config = dict(
    encoder_arch='resnet_bottleneck',
    grad_clip=3.0,
    final_lr_fraction=0,
)
Rows from block 7 of the encoder of a small segmentation model, named by matrix and row number. Rows with one number belong to one channel. Each number is 128 + 32 x the weight over its row's rms, rounded and kept within 0 to 255. All counts start at 0. Numbers have three digits each.
After each channel's rows are labels from the 100 images, of 14848, where the channel reaches its highest value: "strongest on" is what is common among them. Only what is clearly more common there than usual is listed. The data: aerial photos of the United States (SatlasPretrain).
# convs1: 3x3 conv (encoder.blocks.7.convs.1.weight, 192x192x3x3, each kernel summed), inputs 96-191
# convs2: expand pointwise conv (encoder.blocks.7.convs.2.weight, 784x192x1x1, transposed), outputs 112-223

convs1.40:117179083122074094159149142132127160083117108093091110117091071137186118110062093099086122138131079067102108105109114107110127112117108176141118077200113092165055094087089153099131124120172075165091098084114136117104100092169160137105130113061125119085050137098092151056102087101174181120
convs2.40:132129132177144144138138170093181093121094188117155148107147178153112147114188163123170185076050151151092175140096138153158134153134146147159118110124123110163116108124131115053076163118080149182093125103123175097150154166138163163133084125142111161131106112088128115101128149136139160103195104135143162056085114143151143147144150167109
strongest on: crop field

convs1.6:088125103126109111122098095146157141090092131111117142081116104095099108093074142093158096118138165118151102048123133089116164182121094108114114055150104125170101135101084083186097156108112176071083116110083180114099065091082113117127102157134129146088136158105101119150122093073122140109
convs2.6:090092114177114067137106091110127088177080099125134158117156121133124143091159086105097165124124118172176035156150084110156121151161124098150070126146080160123106131136088096161143049146138137167148212078122094103122119065145121087150175139110143186186134118108111170180153130142169142135152115130122105136069125132088174132154101180105
strongest on: crop field

convs1.117:090161123084126092105144143098129133166121128116168116147164107152174091203194070121200115113107116133076181170124183157147146097150147144142116125190120120118081145143179158168135149136131146076085140112110136163158163177146130168152192195188212076144213119152146103117094140119109114126
convs2.117:127116027122097104078173125087120131160094095111169161103104060113107133096072112076175143162123115142113104093159070154158170113115075141144076192189145088114133072101123110101117095112110144060132094103152117143160157191163119129054120053101132145138114154115123060188102138114130122113101080113175148140159148124084138152131143102142
strongest on: building

convs1.126:094120116122165153140109143113138122120107155118144108143105025079122131150178138120174105100083114101068125142105174140091102143091130118192169091122132109171081118085150127107102112164165103179130064148141111150124141094124119105087147183102146115094145154171109161152147121184119115158
convs2.126:125097201126120107137100172144137190106122100099117136121146109140197132167156158114112134127192129067153119110106177157066125136123187131085127165089168106142153137140183106097123117112114168088097088117139134086085142042128112094129120154086093089171092163130109087105100105075115112160125125095141095113179173086153113086065175135127
strongest on: park

convs1.166:168212175091195126133148189107138167124072138141169116184106172167137114164200114141146133151196103147152152214167122101184125100148185166137133140067121153174138096095174137131171157096176140089077134183159144102157146142185105101124106161196165168136108147132129140124089127141156108117
convs2.166:116118175198178179132128146127073127138139108111107122123128138123099136124091122105114170116178163126131122109117202104077163107122153182116080150109110143130138077116114105110129150085099175142085095120096141135111134164157176130189134186144139115137139093125112120138111100142165164072155107133122131149141133182054172118176187173131
strongest on: building

convs1.130:146141107183087156080157109126188158034136156117068102189137116079104115123129214113120114127124109121146058119116114087120172144077101187081092074158108141153118143115147121104114130114147136181138163142100148128144142066156209159117090087117152198111176125149124175098153104087115161095
convs2.130:154130074134167132126150151114109130119133177096110112094105089164147120104086155104161133096135123102142116148115130154089114117145131102131175160079124118145154199150099155129087082146184157139122130127184068162143111135110143132126148099122117121134113090119178142119158075160098114110160103145177131140131073125111126119088108061159
strongest on: crop field

convs1.149:104144044174114152132149075116112111114100111146101159149087137101120143127075178110060159091121137151156121084151114123117128144137115135088147144143125132156141104101100136146025118121107094157098136126128167204101148122166135093112167137080064137086082134168117150140106096134083131155
convs2.149:098088106147087146153174127104215119088182077125139125087121164121095144135172141160125136194113119165056093136091085130131161125140129060114101122130102149100150112136197082104081127125119142124108096151155130131060121069151072144105140121128138141097114161149095125125129156122085128223114078133168150161095106138108144100116129123118
strongest on: crop field

convs1.160:137165099190098128141104106105155132080176068116146123079097087110096151124102142130099131155114102097118140108124058142090158138174046126131094088166134156164129073054133112114140118151137097124144048143114142163122107099166166074145082068102104147114116147159158133093080120113086129140
convs2.160:143134139158094110150147122140143144148128088096145093207129087145108180119081096158135031139116151114157162140151086136162091144194091080115134170124126090099082148109139091102087124123126095119133131135127140159084096101149131163085121157129127069213120116142125142142177114175124090128152124142157161031143110111156138107136138146129
strongest on: crop field

convs1.125:134129131141100106084140067072145110139060141150131147078154114100172135045083122137127086085119098131074113129089177070114093085080137090109100146097071086067123115137143161113096074121157125096090147090126107115153135129144083121085120111187106104099105079102111069099171112132112077116
convs2.125:124177189091156164156132127117174114188190137133115151139160128103175125176146085145153151148167132144113059072194167142156124110143148116122097100119105179196154110166128141147147171131108190149119184179109169100161174160115173120162135152114110147107109087164101189097136095124168093145164108162150101165137146208124178178203120201082
strongest on: building

convs1.2:094154088101095131134071079136168090127215155087193118115169088109060128138112156114101109138157177138098150066133108127130118142178169069071120180127128161088164127132138117180106110130145134140159108172112055100186063101125106139141129156096117115111118121105115092125088078154120095077
convs2.2:188088129120116146172099094122116064079148089109142136142117095127155114120104131133138130149136139149121138157092186106123139128108175157148122150121115111168101118115083203118128112145148129114130149096090162134109165167162059116080079187143162079089145095150151144093136156134103141126143121138135137131087094157121178057106156113127
strongest on: building

convs1.43:120114097142062098081105115075111106081158127122102104103131139140081152116131117102121134124075141097136094129158171173123152118110115020098181095114106187128124101088093152063092094128106160102093090113137182152101137135087161121156126110136178150127091203117121179095110099125086161167
convs2.43:131170153117087125130192125172108148078122169109134145153113127095154144156090175134086076130077120156102138102126138137163091028176121119122129141116142131158171143180114163165108162138069110079147122186123098130152073110150109113083090140133103119175098128142142110138118170127113132165094081180120137087096099122117084121142111076110
strongest on: building

convs1.27:099134115190127164112135103110164135099111100126119138057191136121139146077081130173109129152095125094176093117121096114144128168085103104096156095113144107124104106158113098122135123083138155107174112117122155139066113084152143106175137121085121171104102140112142084114136187111099133106
convs2.27:091152090203089103147123088120120175079142188143088153059106095085145130045101139117167142097197190071170140165095112105173190090148117089121133145156091145084076098128101128137143190125085075180111106174088127119135095076094157102169099110161136123108124140116109116128130119167094095104137062165076126113127124109175156125121150167143
strongest on: crop field

convs1.150:131185136151123155172141185186176123142144123121124093164129129112125184166186154143131044161136151118122132079099171110084132178066172170155179138103123114142131129115152101168077141163137119130138132099151172127137107106172135139159105147182179142131108173138159202168164134059127102131
convs2.150:120065163132126092180179048165082125126115172113143114090098100039107101098142099143135140123112171145095120139143082062134097136104088112102107126064085106159126108105141064047111148137083095062146109098123127143125125081104154088105141131146082109124039121106113156152128082130101137152109149123061087145104128178122083116132132080160
strongest on: park

convs1.181:153140112126195166127117162161121124116108159157121170078110128161184131113079143126171148152092166164116213154200117167138155116148173090141150153137170187090123079170166148123155181118143080185167092103090101136086171172174144134149141114114133104154139107147157109125169144177146166173
convs2.181:208118072095070103129086141140119182125085095144122099079090079148084125150112114093116132166089159113056093157142107075124136128109146088130117168153153197092129092121126108122114126100161072087043106128119146140144126136093145134123147144114087067086129156210188134146098136105071090169178183107115214116090145096110141196166170161127
strongest on: building

convs1.187:153100133119096116125115037095132126120137136091065093095137136094120112154160153141134167165127124164146145104063128139138157176107085147102112086176118129113157155097072161133117165175121150119165088154091152164156158085137131080109166193138121115139164187133158144104058148154097175194
convs2.187:139151121124084151133155100108114105090146074106165131145152101085158133113115085138068141132083137190046128110149103161123099125108074130131170143148141078143159193139144093142166179164133118157106227140146164083136087098171111166131131132146082147155169117173135132123135118183105131142061107145171152077174174124154101093153119158097
strongest on: building

convs1.188:137120105199102086096109000096145106140121152137135154122110105065040169081143138103096109150111076094118084117084133107089147164082099073112096104175140136111117106124127059077122116111162100140068124061123135187124085137077142165101086137130089140095138154134113187111111123146072170101
convs2.188:141140100167069076081106134156118147109132113135138144138142159120068154057162126157129092110105156136136150113128147093098176134140138150129130165151078151152100115072088142203159164140161092153123097128148176117188128102121102156141156158155127178157152163077166117102117139145112150091147089148116158129151083209127181095084160124130
strongest on: crop field

convs1.82:163139105121153096181096167202159124147157084088176149094082136131147141115155153150157161122104125154140183130152114089118100183159161166179119161132160116161098091168148160101133110188136092173162161139176175113144138159101140146049111090164126098107160129089106147159101118161124172114
convs2.82:074101135088131122129117074191147165115117150097128133098149097133134078134098108098128090116083081166137091138100099066152114155115115177067055141177102143100130082118117143093130107151142097150103073159141140081147111100124093123160099113105167101096101098192117135142096166138067129153092140134147154122086102112128172105161030136146
strongest on: building

convs1.4:181117146111118094114119131123144161116162167161096180136187173128126054147130064185112103100092070069126145120183146173145170144146127144090056121154098175138138171151140154103156110141172083124116126151105137161184161169158153155119073173105098103133086149146160157135082099161113115203
convs2.4:123055142131110099187103176121157145116106149146173090112114124114112090108135211161089133117080136102130081139102150096111113149162140112111133138091124126145113144148142073137172095090077119116085156149109121128155117067120082151133104101158102020137145152135047133117098114151066091156115129118094188164100121136149117119104070113064
strongest on: building

convs1.10:123124113127128128112094178172097064099136100122147100060057148146108117192082077154115114120169121113141133191174086068095118087119139145104105119084083102102148172134155145095142146183127167089106101179087106132109154167101109134142104190164123106089088085136148136129139107103130105201
convs2.10:099133126110130175147084083123032106108098106148104176143133121138099101131120129114123116141135104042162044167135161123102122072143138108122133140110083152132137067136137205146145075083137156088188178153103106127149082073138115181130149140137108069201111118114156081084182122121142108121124057072167112117118099123149122132110108154096
strongest on: building

convs1.73:148202101156146124104188124193141109158135099106099175094121171114131124082131174146071081121115175167095118116125071073096158161177090111151131178081093119106153101115120092123088099093102102128087106091127159191132091070115102107128086139116084092146052079115123149069106112174088112134
convs2.73:114171171161127179174126073093188137179174139123125159155144160141182154158086118103096160168060126153166104186104120135178186130199110131150153124140131139156108118145125077108127162166140143187171151147119150082142159132133171112167115147098101110139179087146116123118149122086064126132111108121055161101105202140115115129169093163109
strongest on: building

convs1.87:085123100063093061107099188124071116190121155148126108107093107092098132178125088075132077106167064095099119164137092180181122099151127113085103174157108081097114112110136104156077134125145118078087137126126123096112153160089158162094021149165058141127136148169145118135125094109140125111
convs2.87:094153129091099107201128134160098081185110130162132157176218203156171133100097114125100111115206136116131091112119085134144120108119078109126098122197088144118167083106125109102109096117075134052146118127108090117130120171115130091131121124138153154076145114129162136174131115137120130093123098152157086178140149144131195139101072100125
strongest on: building

convs1.171:146101075145147142170123130113175060144124134103096117150124105106089127094106162148100110143116149089091117054131157147123059234113114065111159186151181145075160130151085143120130119112095155169159140102115099103121136153116060171131114116100076125077153099109119117110156122132089158182
convs2.171:134133120157066181148123101156131091121131160068075162146192162165071117133127092168153152149162152107125113156140215121146152136146126049124069044070147191228116132116202128112112139106060143103183141143102142099120112116154212225113113081139124105141113126128141112153106108123135127116184168140140088194103137138085126189059191128133
strongest on: building

convs1.85:151120173067128172154134138127074133161182124138111160117113133149148116091142095150160168107086155146141180128140124144166068132128098198113094162159120126129141154170148115125154128165179170062182138120108138059115087179142135151160146179093122174121052108136184106129114164142106091151
convs2.85:153114132128113086123114161134096109092167090144124109109121151131167124058115103131143120128111122109193116126091120068110081096088058092081111064123080113114089108119116105081123096134113142143115100086075120116073153066112043087111105092088121120169142100091107138083147170145125150155149181137111196118123174092156116099112163136153
strongest on: building

convs1.132:121053130099150156143066137117081049159164127090124172079163113126115140066140113138122140195127127153130144147147117118114129125086133153175150112171136139139126097075138120143087130148139094085139089130175070165108119114060127105123107171138164120142154166092148155105177083185142147090
convs2.132:156150134137086134044121091137156105128111151099150129088172145100083116106180111131147180090096224173122151160115136067134152092103158168078144115103097095140172122107163090162143164151082109133122145110150123141124142136133158089112129093112114107110175158124112077155124126134123126110170096121108046158086068134113093059158103061096
strongest on: building