config.toml
encoder_arch = "resnet_bottleneck"
model = "segmentation model"
dataset = "aerial photos of the United States (SatlasPretrain)"
train_examples = 203450
image_size = 48
crop_scale_min = 0.7
horizontal_flip = true
color_jitter = 0.2
num_classes = 8
encoder_norm = "batchnorm"
encoder_activation = "mish"
encoder_drop_path = 0.1
encoder_depths = [3, 3, 3]
encoder_kernel_size = 3
encoder_stem = "single"
encoder_avg_pool_shortcut = false
encoder_widths = [256, 448, 784]
decoder_norm = "groupnorm"
decoder_activation = "silu"
decoder_weight_standardization = false
decoder_widths = [48, 48, 96, 192]
decoder_blocks_per_level = 2
decoder_block = "basic"
decoder_attention = false
decoder_upsampling = "pixel_shuffle"
init = "xavier_uniform"
residual_init = "none"
optimizer = "soap"
beta2 = 0.99
learning_rate = 0.0046
beta1 = 0.95
shampoo_beta = 0.95
eps = 1e-08
precondition_frequency = 16
max_precond_dim = 1024
merge_dims = false
one_sided = true
adamw_lr_other_params = 0.0013
max_grad_norm = 3.0
gradient_noise = 0.1
cautious_weight_decay = true
max_steps = 8100
batch_size = 256
epochs = 10.2
lr_schedule = "cosine"
final_lr_fraction = 0
warmup_steps = 400
weight_decay = 0.1
adamw_weight_decay_other_params = 0
Rows from block 6 of the encoder, named by matrix and row number. Each number is 128 + 32 x the weight over its row's rms, rounded and kept within 0 to 255. All counts start at 0. Numbers have three digits each. After the name is the row's rms in percent of the matrix's.
# short0: shortcut pointwise conv, stride 2 (encoder.blocks.6.short.0.weight, 784x448x1x1), inputs 392-447
short0.103 096:102165092102076143117084123163112159153162106117129136107180094099119158164144132187053172085174163133174140098099098153171114117072135134118124154107151178125090104148
short0.104 090:097113144142164061127099159128147138139177130139141127088111198097122214098113118097165091124145095118158092174145126098117167118128133102123092116097155096113056112114
short0.105 105:123122104096131139090125091175133143149155097097143187117144121136103101157111144070082114084179068063096180120144085139170104090181127146141154116149126156155131094148
short0.106 099:146163143087139102141090184146127154096129163131138146212059105073139095127116128077107162072094075126130144147128142143160121150094135132181171099154126127168104130135
short0.107 098:073124103144113117185108085146139141142095099113184109132162112106184151089096120080076096143117111134150121168140113089089118170044187134087173128101158126101132140150
short0.108 098:210209064149148152137176103175115175166129128130127155160172069152185102136116122160149112152103103154184171146132128121101063095148080090149032152079101097107126105139
short0.109 106:186146130153132110152158060155096127085134154100083162116181153089112117132074136100150141093110144158146113128147146131092170087163136127116173111195139123229109154097
short0.110 101:154080110193111195129119186124115155096127126088122106141094115089154109164133114123133116114145163063117074088108102125099124181142175154130065084152142124144119102106
short0.111 098:142111103074095074119103140130110129059083141134151138039079095123103071169179129135133109108113191112210145107090118112081165078082107143108138096117095158215173181145
short0.112 097:164124081142111153098128147160098063231149147161119176140055116135154069114161141169187115116097153146164108189091151100188103174155131106172124130081112131113123110121
short0.113 103:165104118100113128109158085066100138151101129155086139035136161150178148127154078152141148125192127113119116123120119133108049121102068099136113100164186097147153145114
short0.114 100:072109121119159096117114134170122100109110150117191127154126156126092164126075126165159147132207165116115172175134104156099157081143098132141148073130152127159116036103
short0.115 093:118130129162162082155066108096158123149138143118112151146128092072148208123123112093120096151125158092114132137165173193034100142125105101144134131116114130128175075114
short0.116 102:055162083160131114118108082072124087166139140121123114171131113141099128128204177127155146122106113113201085147141099189163110159176087097133116115149148100138148124073
short0.117 099:122175128100097095135165122130144136151101182124171094071149174136155140104176085088162131086088124069146080113101142140068057142035104136173121102127149142134153141124
short0.118 109:179059135154111164197111098142132094131140145142106110143102114172149154019171137166137072091177216126175107085166086106231170110113113129162150123110128173116126086130
short0.119 108:171100135096058187118133138076103124124119127131070089117053160111163114146121180141110140073090090137090103122065144177125162143117055134119149139084162167103097117200
short0.120 097:144097159156118089098105056111096119092169128133217117156182082139137154106070148086142219058159132127116083115170150157074085159111147114118128200101110174202137090122
short0.121 106:134148159146116143099126160109126098148040102169185110166130120157154107181111181112123124093130141143107110112136082157160109136112118145086054100132145113133154154119
short0.122 092:148127177142128123111095125056103127131155153142168131143065090158146208104109109126165170170117193084128083128120198083142178140155085089140078096116114137104149139162
short0.123 095:121137154161134101130113182117087103117154078124146184125100141107122089171175142088119092178134134106115163095136124129155140141128121145134192196170106135242146153102
short0.124 102:155129157144101137101183124166136130136122090123121179144194146108111180100175112096113125091147133109151142136168137135141120170118169109096126108150127111074136148078
short0.125 102:057170177108155124146099119083163089096088120142141106142185079139147095095150102144116090158123141097096120113139112123173133129134087136137155159142136178074125161084
short0.126 099:166133146143130113114166093117122162197064173000111143135140105131113156132115155131101146092091198130130105047130097120136073117130112086155147143164089075166112098135
short0.127 099:182145141133103101129068129137111113099082151121175146092108176195117137099143096107129166193188135110221136102129120089117166114095135128121115165139030100128079093105
short0.128 092:121159159137149157111064146137087207116112125147189141137098168117207120170103156111148146114168117105154093126125116093116215120139122062093123089138153133147137093119
short0.129 096:119137129077144162109061112136096146126136118089162079147119141187169164159136087132190121093125150120109121127202117108088113134154136075090093146134119191151117145075
short0.130 099:152115121148143109171117175172148164090158096090182128152177182200165082123104125114102117110127128092161119112132143114135091155106150156165106109102132128131121056176
short0.131 101:155177120155047123100137157173076143048131062135126126211086183129139111214080125080109152142089081112060144138109068171132065095159116156149066078189152119058158146163
short0.132 103:123150157133145130150141118096132107095101177132144125127137130157153136140077130146124097154091123127128114120131079125124126154072102128141094101086137130140155160156
short0.133 101:085104124083123130085124148080181099100191101105136106158138126133201187140153127186134146144120100109099107119117113127102176140126134150128157130077140107082138149111
short0.134 098:137078152100107069161200139103132154107106097127134147098111090156146173072159123151071107122105072098097074129074140136120121022152110114146135160107088086114100120100
short0.135 098:097124088081099115097130084101142123184157093121117159100136153169136169105120179105142093126104135089166101141096149153127089102142124131164169131075125138092168145139
short0.136 097:095135107158108074143145114134119167181185169127108135122135167133147070100155074150146129126117105157124110148127101069106160104114124092095115094136200102112145140172
short0.137 099:119105110125122097169082143146097176137102079082082123084131095161135116192120166091125141162151164062107141126116108161098125134136121156099136120056132069101146150086
short0.138 097:069132149141134123174144093168135148151126151137046131103121103188193108111097091160145068149133085113148125116162099164119023125135116136134135096105126181115180132157
short0.139 094:157129125107145053136085096085126121090119124101127115096144155086156166153106123071135089165084126167089145171182137145073163116090081133096130139046161167144213133135
short0.140 101:132167154165078097154076214125131136161113117131152127153110170105151165153028160106142151101192152173148139083120059118174144082096153084085090117164163109158139157150
short0.141 100:105172137150179123088097142156143106137128136120117163137154096133110093163173127109155157137209179117207102124080140090121113121116129124102179126146159129140133200142
short0.142 095:121094084175129087125082158124161082173139149155125140130112169115140124159146115084070141122077143131101184116156088139084131194131135122093149116163071113141139127121