config.yaml
encoder_arch: "resnet_bottleneck"
model: "segmentation model"
dataset: "aerial photos of the United States (SatlasPretrain)"
train_examples: 203450
image_size: 48
crop_scale_min: 0.7
horizontal_flip: true
color_jitter: 0.2
num_classes: 8
encoder_norm: "batchnorm"
encoder_activation: "mish"
encoder_drop_path: 0.1
encoder_depths: [3, 3, 3]
encoder_kernel_size: 3
encoder_stem: "single"
encoder_avg_pool_shortcut: false
encoder_widths: [256, 448, 784]
decoder_norm: "groupnorm"
decoder_activation: "silu"
decoder_weight_standardization: false
decoder_widths: [48, 48, 96, 192]
decoder_blocks_per_level: 2
decoder_block: "basic"
decoder_attention: false
decoder_upsampling: "pixel_shuffle"
init: "xavier_uniform"
residual_init: "none"
optimizer: "soap"
beta2: 0.99
lr: 0.0046
beta1: 0.95
shampoo_beta: 0.95
eps: 1e-08
precondition_frequency: 16
max_precond_dim: 1024
merge_dims: false
one_sided: true
adamw_lr_other_params: 0.0013
grad_clip: 3.0
gradient_noise: 0.1
cautious_weight_decay: true
steps: 8100
batch_size: 256
epochs: 10.2
lr_schedule: "cosine"
final_lr_fraction: 0
warmup_steps: 400
weight_decay: 0.1
adamw_weight_decay_other_params: 0
Rows from block 8 of the encoder of a small segmentation model, named by matrix and row number. Rows with one number belong to one channel. Each number is 500 + 50 x the weight over its row's rms, rounded and kept within 0 to 999. All counts start at 0. Numbers have three digits each.
After each channel's rows are labels from the 100 images, of 14848, where the channel reaches its highest value: "peak on" is the class under the peak. Only what is clearly more common there than usual is listed. The data: aerial photos of the United States (SatlasPretrain).
# convs1: 3x3 conv (encoder.blocks.8.convs.1.weight, 192x192x3x3, each kernel summed), inputs 0-63
# convs2: expand pointwise conv (encoder.blocks.8.convs.2.weight, 784x192x1x1, transposed), outputs 0-60

convs1.185:502542510518502528489562445510470454490493530492511443441519499548507524430548522503420400416575511445532493471524398508483530536484552497517446495600510572493544514371485585484510530556485446
convs2.185:538418490492558465515477467483563467503540513467548464545537406508507537463516547539548480432520416499586472495408474512538490545480497488442515512543375627483481590472443482521585433
peak on: crop field

convs1.17:509466423474528512541498502530495473503473576561455492556462503520566525478546453585512636428503425584523517420549494484465484488559471466512473420588432467501557511436501521562382536490534479
convs2.17:517547425532486484508540500510473505481419493610458429494597582589438452447577526446491498486469589480517609455452491462563501595522469531518581521414597576533452453503454511485418493
peak on: building

convs1.32:433405490520459507523460504514486477392454469488412608479518508501456516504491381457460469534470489476477496439481629567399501469553504492547451580498487555481475374504492525522433536466499516
convs2.32:516566499450548517464441486533530420496396418492496538509478524554551521531506541498488442477572534570430465512522507366512503553498568475510454499494578570501478495558452423493582475
peak on: crop field

convs1.173:515470523479525460524469512475518470576447493480566464475584449524414458501469493496504500462544468495397443515402488529522458473591453505430490474501580541482480520489433472471536392453472457
convs2.173:500479450501505573500537476444476461513488496466426434439486567529518475533417441502495516582493474528492455522481555573570450546513424419437493515596521489515553583493519462546545530
peak on: crop field

convs1.18:365496584509542539438464475456466552436529589506472512526541467470475537528513533449554470597531536436495463406564589559505558367461570475506415459554516480527546507486502617550453527527402557
convs2.18:409463510570461510555509531460495466509514555355432411473551442467415554456474612437483476524567501361489614465461501509515473509363474444500479514534494451523476553406571529449556540
peak on: crop field

convs1.6:418568487412414640454524487501503449419424503488499462473546464527539549479441447489495491484590449583485495349518468518545553425517497438525528485572578482521523499380415483556497534509516541
convs2.6:534486541595558427589479467585505483578416476510431548457451531459505540475574489531524537558497483598495476575510494562456557506448448520599559436460528565442530529487494495493424480
peak on: crop field

convs1.170:567453466517433476490429509479409394432550495493523507545502526517453473500440527516530513590504489454541480452427485470551647493536473578538569475552411600473436461558483544549606377495543397
convs2.170:389517470484401513457414427534387453513428395535453513424543609513411536529504484508459493460354479457554514454489542507538456470493438431423441408541493472538494530536463452526499519
peak on: building

convs1.85:535490503537537529466511432503512410447470427562445418476516591614522541510471481562495516560568484470419460544499529603542495578555528495484548454464498491512493614527519508539471428422567490
convs2.85:491515583432582526464468510498517458575517487457527460434507421580442442432508568507396447501505588501436532496534470509599515468412532448560585507520331500411464461405445447466494351
peak on: building

convs1.117:485543534463450517436565420415485577497454511497481494435542582520484465515529484520558558360597495545500544439486432503528451430578471491490516526477500547465517593354441527579465431525434442
convs2.117:501542522489506480451455504482449653449532527473541444550445453484638391547499500501486513452539520525540519485390409470451451568506482458387541419538541505525503441516475527462446508
peak on: crop field

convs1.73:538502415533545558579523448421543453510432444571444491478517496539459474473545442418461445571589480453490502469497503491481437447521516530563605462494481443459625384640546523572424547543409446
convs2.73:570486525535458475440524454394551500545490514466520503566494400553469427405510351471518551639349549571578487499518526506545511511492445479512512492491488587520446436485503570555465429
peak on: crop field

convs1.175:456516495408489565527491550435483392440537506590435434559457550493456501424453494520516428462472473591497564494483434497490446511500420513463536465497519581534456526528507451552582562414620534
convs2.175:443488520481509478415542499552575469540519379434519496539515466379444389480512541517495457489445506559518513552467539627424530515494523566542594517472560531574510445453472542448491492
peak on: building

convs1.134:506555424414546578453541518454565618503513483443442460577486516500533555470447480473541479507512533459383476601507549521464570581611468520583454466496503532537512520541465559552587478435496450
convs2.134:412549492520447513523466498529492460487379428495532486457526539403554504450554420568497578469519498515532445492329516510536491509498370556486455520432479499473524467496508411517502417
peak on: building

convs1.135:431510516494416533429458522445440484460477572423437483508572491461446492459501530462638556469510415428589430425451451437471532513450514520542387491440428471453537411427517529521490536470463476
convs2.135:494498476515526498516515463440616418619526620508515409631447525492382531462472470529513560567416464488531564578571413476530465548489520462494486460516525463526452494469475494606533448
peak on: crop field

convs1.160:556530471436482550461592482422449390496499453538477512515569487504513511469436488523462489490594478422564493477430458549486501477603464477479469507477507542538530546470443562482487461581502492
convs2.160:429442515422545505401540521519486465512457466541450526567410467505507465453540610485564479547557513489499469479497484480478402517539419473446480506504421498494429366444529480481494588
peak on: crop field

convs1.59:480535555519516425530443483532559441458545488491534447517551550527609565496538555474554447475522477585492575511537471580453502521500554577544462475329457454605426540442403526512515441431486486
convs2.59:500553511394544484516484455367461480508526467496419478501486558522551474505551481498456463469510509478508515463657466442480455530504485487424492471451501393442446483517525451429471570
peak on: building

convs1.183:453520433471609585412554560354478584496468507521548520566553550513452516579464397481473471591461564493553490478386481470583599421543527483465404561496522532457499432437512541500530450524432511
convs2.183:502435430502585430432530508466457463535516437508435447512441482404408536447370480556505537444522519547500457533447567460497525440446499505492450493490520468398461455524550526526564446
peak on: building

convs1.161:487543502435508464539489551432470475516457586565508386544483547535476526507471416479403525482503503574441478480476479471440507533526324475403506520587457481456379560570535464479500517503597446
convs2.161:425552440490592550504493586517509503428501390439560460494520563536532464460476468493496508486559490499498544530624537562547508594512610547516513438466513468567388439552551541510434518
peak on: crop field

convs1.53:525542557462439527483537439417426520466436469492509440469500432504451581534518487507524459499435464488571467454455447598532603473640551477604518496509536486518504569424481554496570517566506586
convs2.53:542482384582549500498527507490441523516505468514536544447404513464431407557483473511469484548474517614498453499444400485589524470479488569521474576629469504474486529531561538483500465
peak on: crop field

convs1.164:466489587457559430552419525482537505502549474505512522460486455573557578556457511462465467512499483593430508535487503514526510568472482568486509500594490466439539618552458522488501511509534569
convs2.164:476472491472456512479535463537560466451487499508400482521522459391559475491462527527470455492459583552531506536451469497495525527533558475560507586479468460518524528480429518427442591
peak on: building

convs1.9:553540466507481589519503427541440464501543519491480438459554435488541547449529481566482475494586462593484479501411576506574448468486521516542461492500488393600491580517469575558500436590415478
convs2.9:508557505446428653435584440457547468521487545474459498538427536462473419579492494500459495403443537522423538502470489454482601526451541528434450528411439503433500550598525459462479470
peak on: building

convs1.46:467546387469459473538494501480457491507426462446405509528413516516466510517596480505510373557467497466550469496505494478525444422534431529484506398522513366513540568469490581589496486485453449
convs2.46:486535524553453482531513517518496485551498416417520496483470485524514545554566573457448504480496481469526515430357504509544585485520488514569427546474539510498388593498434509412507543
peak on: building

convs1.119:493495481465496477446554492507565552580493515489501476448499504487519551476457488512507518502565481442575416513479572490563480433541542442519436520511534578555520468506460570583417529558488478
convs2.119:487546505439491497476498548485474490542560534531558544559477502503494413426467562465526518516537487452464479481488521532521467502442446449518554489475521504578440542498455526575451428
peak on: crop field

convs1.25:504564571442420562515484487524408470323615404460594549457439512535449402474533566520560462427562552529527390529476541433472489412452507532528508530440553571499490528530444544551477493558473484
convs2.25:515547520435430490460410400544457425454438468499578442498547420462455477450463542452593522408489447503508453479471445525530534460588501467499604500491549479437464596577446456511463434
peak on: building

convs1.128:462487445428405512443485458536466457423465407505496442548564525485537450465446490460510530415506423493468455450417516512532587527576537448558453559596499517588556389462620520510513498533402411
convs2.128:486597530504471475591415395476504477496511435573459512458617457558533463554450482511476506548557554434426512467485538539406498469482552529478362487460520533428507450658484470501532507
peak on: crop field

convs1.165:585526510455488481408493442446442473452468455563498506552519477559442505446559520465547488459508486449457419453422440526475454367514455549454480468447551516551585517512416521481536495516454477
convs2.165:406539509532471403505414440538422564501527584475499507400583503498570473483539546436453498467411470375498351456529571578469543511493458544395521469580503507511473460419469494568449545
peak on: crop field

convs1.26:385483504489460515440415492591472591572439484564464454433504572542535531496480407449545492499535495483501518444438513517540477543426434485561484453509478506476588472548556534513527523449533521
convs2.26:480549533608394484506461524489482518516545508503505504551577526487506513531497581516429509400391414480466562484418471526498506497475400464475426471569499549411543433409533439557387544
peak on: building

convs1.84:517516442415452485536582498422453544414563489516519535483497603596521446508449470397511421447487418571503475398497410505474478498470498595485542534455484459515492448467415482558461458530577494
convs2.84:453441516496558584566533445471469515458492478521469498520570492489524488473462474479515549443502464526455485529479516521510469431485486390475496500507556476523547455459436468581500480
peak on: crop field

convs1.118:515508417491571557508568510408430451512449506499478516546557522526536468541607410400440404403521476414530554476429479523480457470566461520446558455537492443529569478470445525515535495477580491
convs2.118:477461453538581604491477519490463491547502516539520513509409466490527482550382562402565502398509518567556536475505487638487507523552594472500524501493483504594437551495422486558487527
peak on: crop field

convs1.60:547505548563393520475572497460525475571438523452497504492491568531397577509530437539546572516541555454504504510401474511498627477474444466511368474500460529531521529401529524505422442504478500
convs2.60:462460512488531586476499509408502482461445450564454430493545439433534463519499429492555598553524572412440483544575539493509602574510520467480572465532554431518522468600475542494515447
peak on: crop field

convs1.105:612639482461507498486564502532366396529510445514412517388517492487510511403604490426580501497482481498487434467513449480523513476615530434552514505506486577547610492509534473531506492472438477
convs2.105:462508422497530419468524475462522384420469452324479466574376590447505596475437514359473478487445595476535542552537523563514513543440384456597469445543454436442485455497501393472484604
peak on: crop field

convs1.36:463514479396458561480542510519559510498485543467464535528454434430399526431555537380488501513467530463510422513579534480439472477506494421501481433485487511542527426560470502463449468410462448
convs2.36:522434535546404501467509523506563582551602422454446503427580493520494495501512467458490511479501485495499485577547533433435487486439540488490514481494568472444536460396511504513559441
peak on: crop field

convs1.28:518522531504528530509438558542464495495498543472421471511453625500517537467439488560486477514529499462451527629392518448465411556537407567529550531418500459463559511542476469506482562431496461
convs2.28:553446466333472465559456497499488483553521554494515472477519384540434547500583516401457520436473483592455439501443627467500495471468539514436464499553478509540512498416445530390496377
peak on: building

convs1.72:532589525476470509553443579489492472539512410460477502519565488481507514515583502518539465466594508397527438527559492534485506496546425514491487490608492391515570509521448490532479533566401544
convs2.72:554515363530394552511494495465491545483509500466423517446548415502515468489489581528530470530458536521464538419494505527535522436487480459536455530413419557495469496358471458452467530
peak on: crop field

convs1.143:457587534543434473480501487498495466347534484496535489504558502511369542521470541440528552428587505539462461449513433612505483395487530511516422481531544484581532492522483527617540541509593554
convs2.143:456505462500464507488502519494551469462438453533553504466538489411524525516514486414481494429480440434440526427509494395507428487527474479452488518515537507540579463452561495482504412
peak on: crop field

convs1.141:465554477418409548496543478484467475510510426528489560548530524457543575515480517451550550529521476390518429486481489526542537444503524502518490474490522360553590506434596555450466568498528534
convs2.141:544526521446511478474520468470545548543531446433468567440481501516461452506505513540450483556613577442524530528573508446439515467551458519554489525539495540502465558479501463441528538
peak on: crop field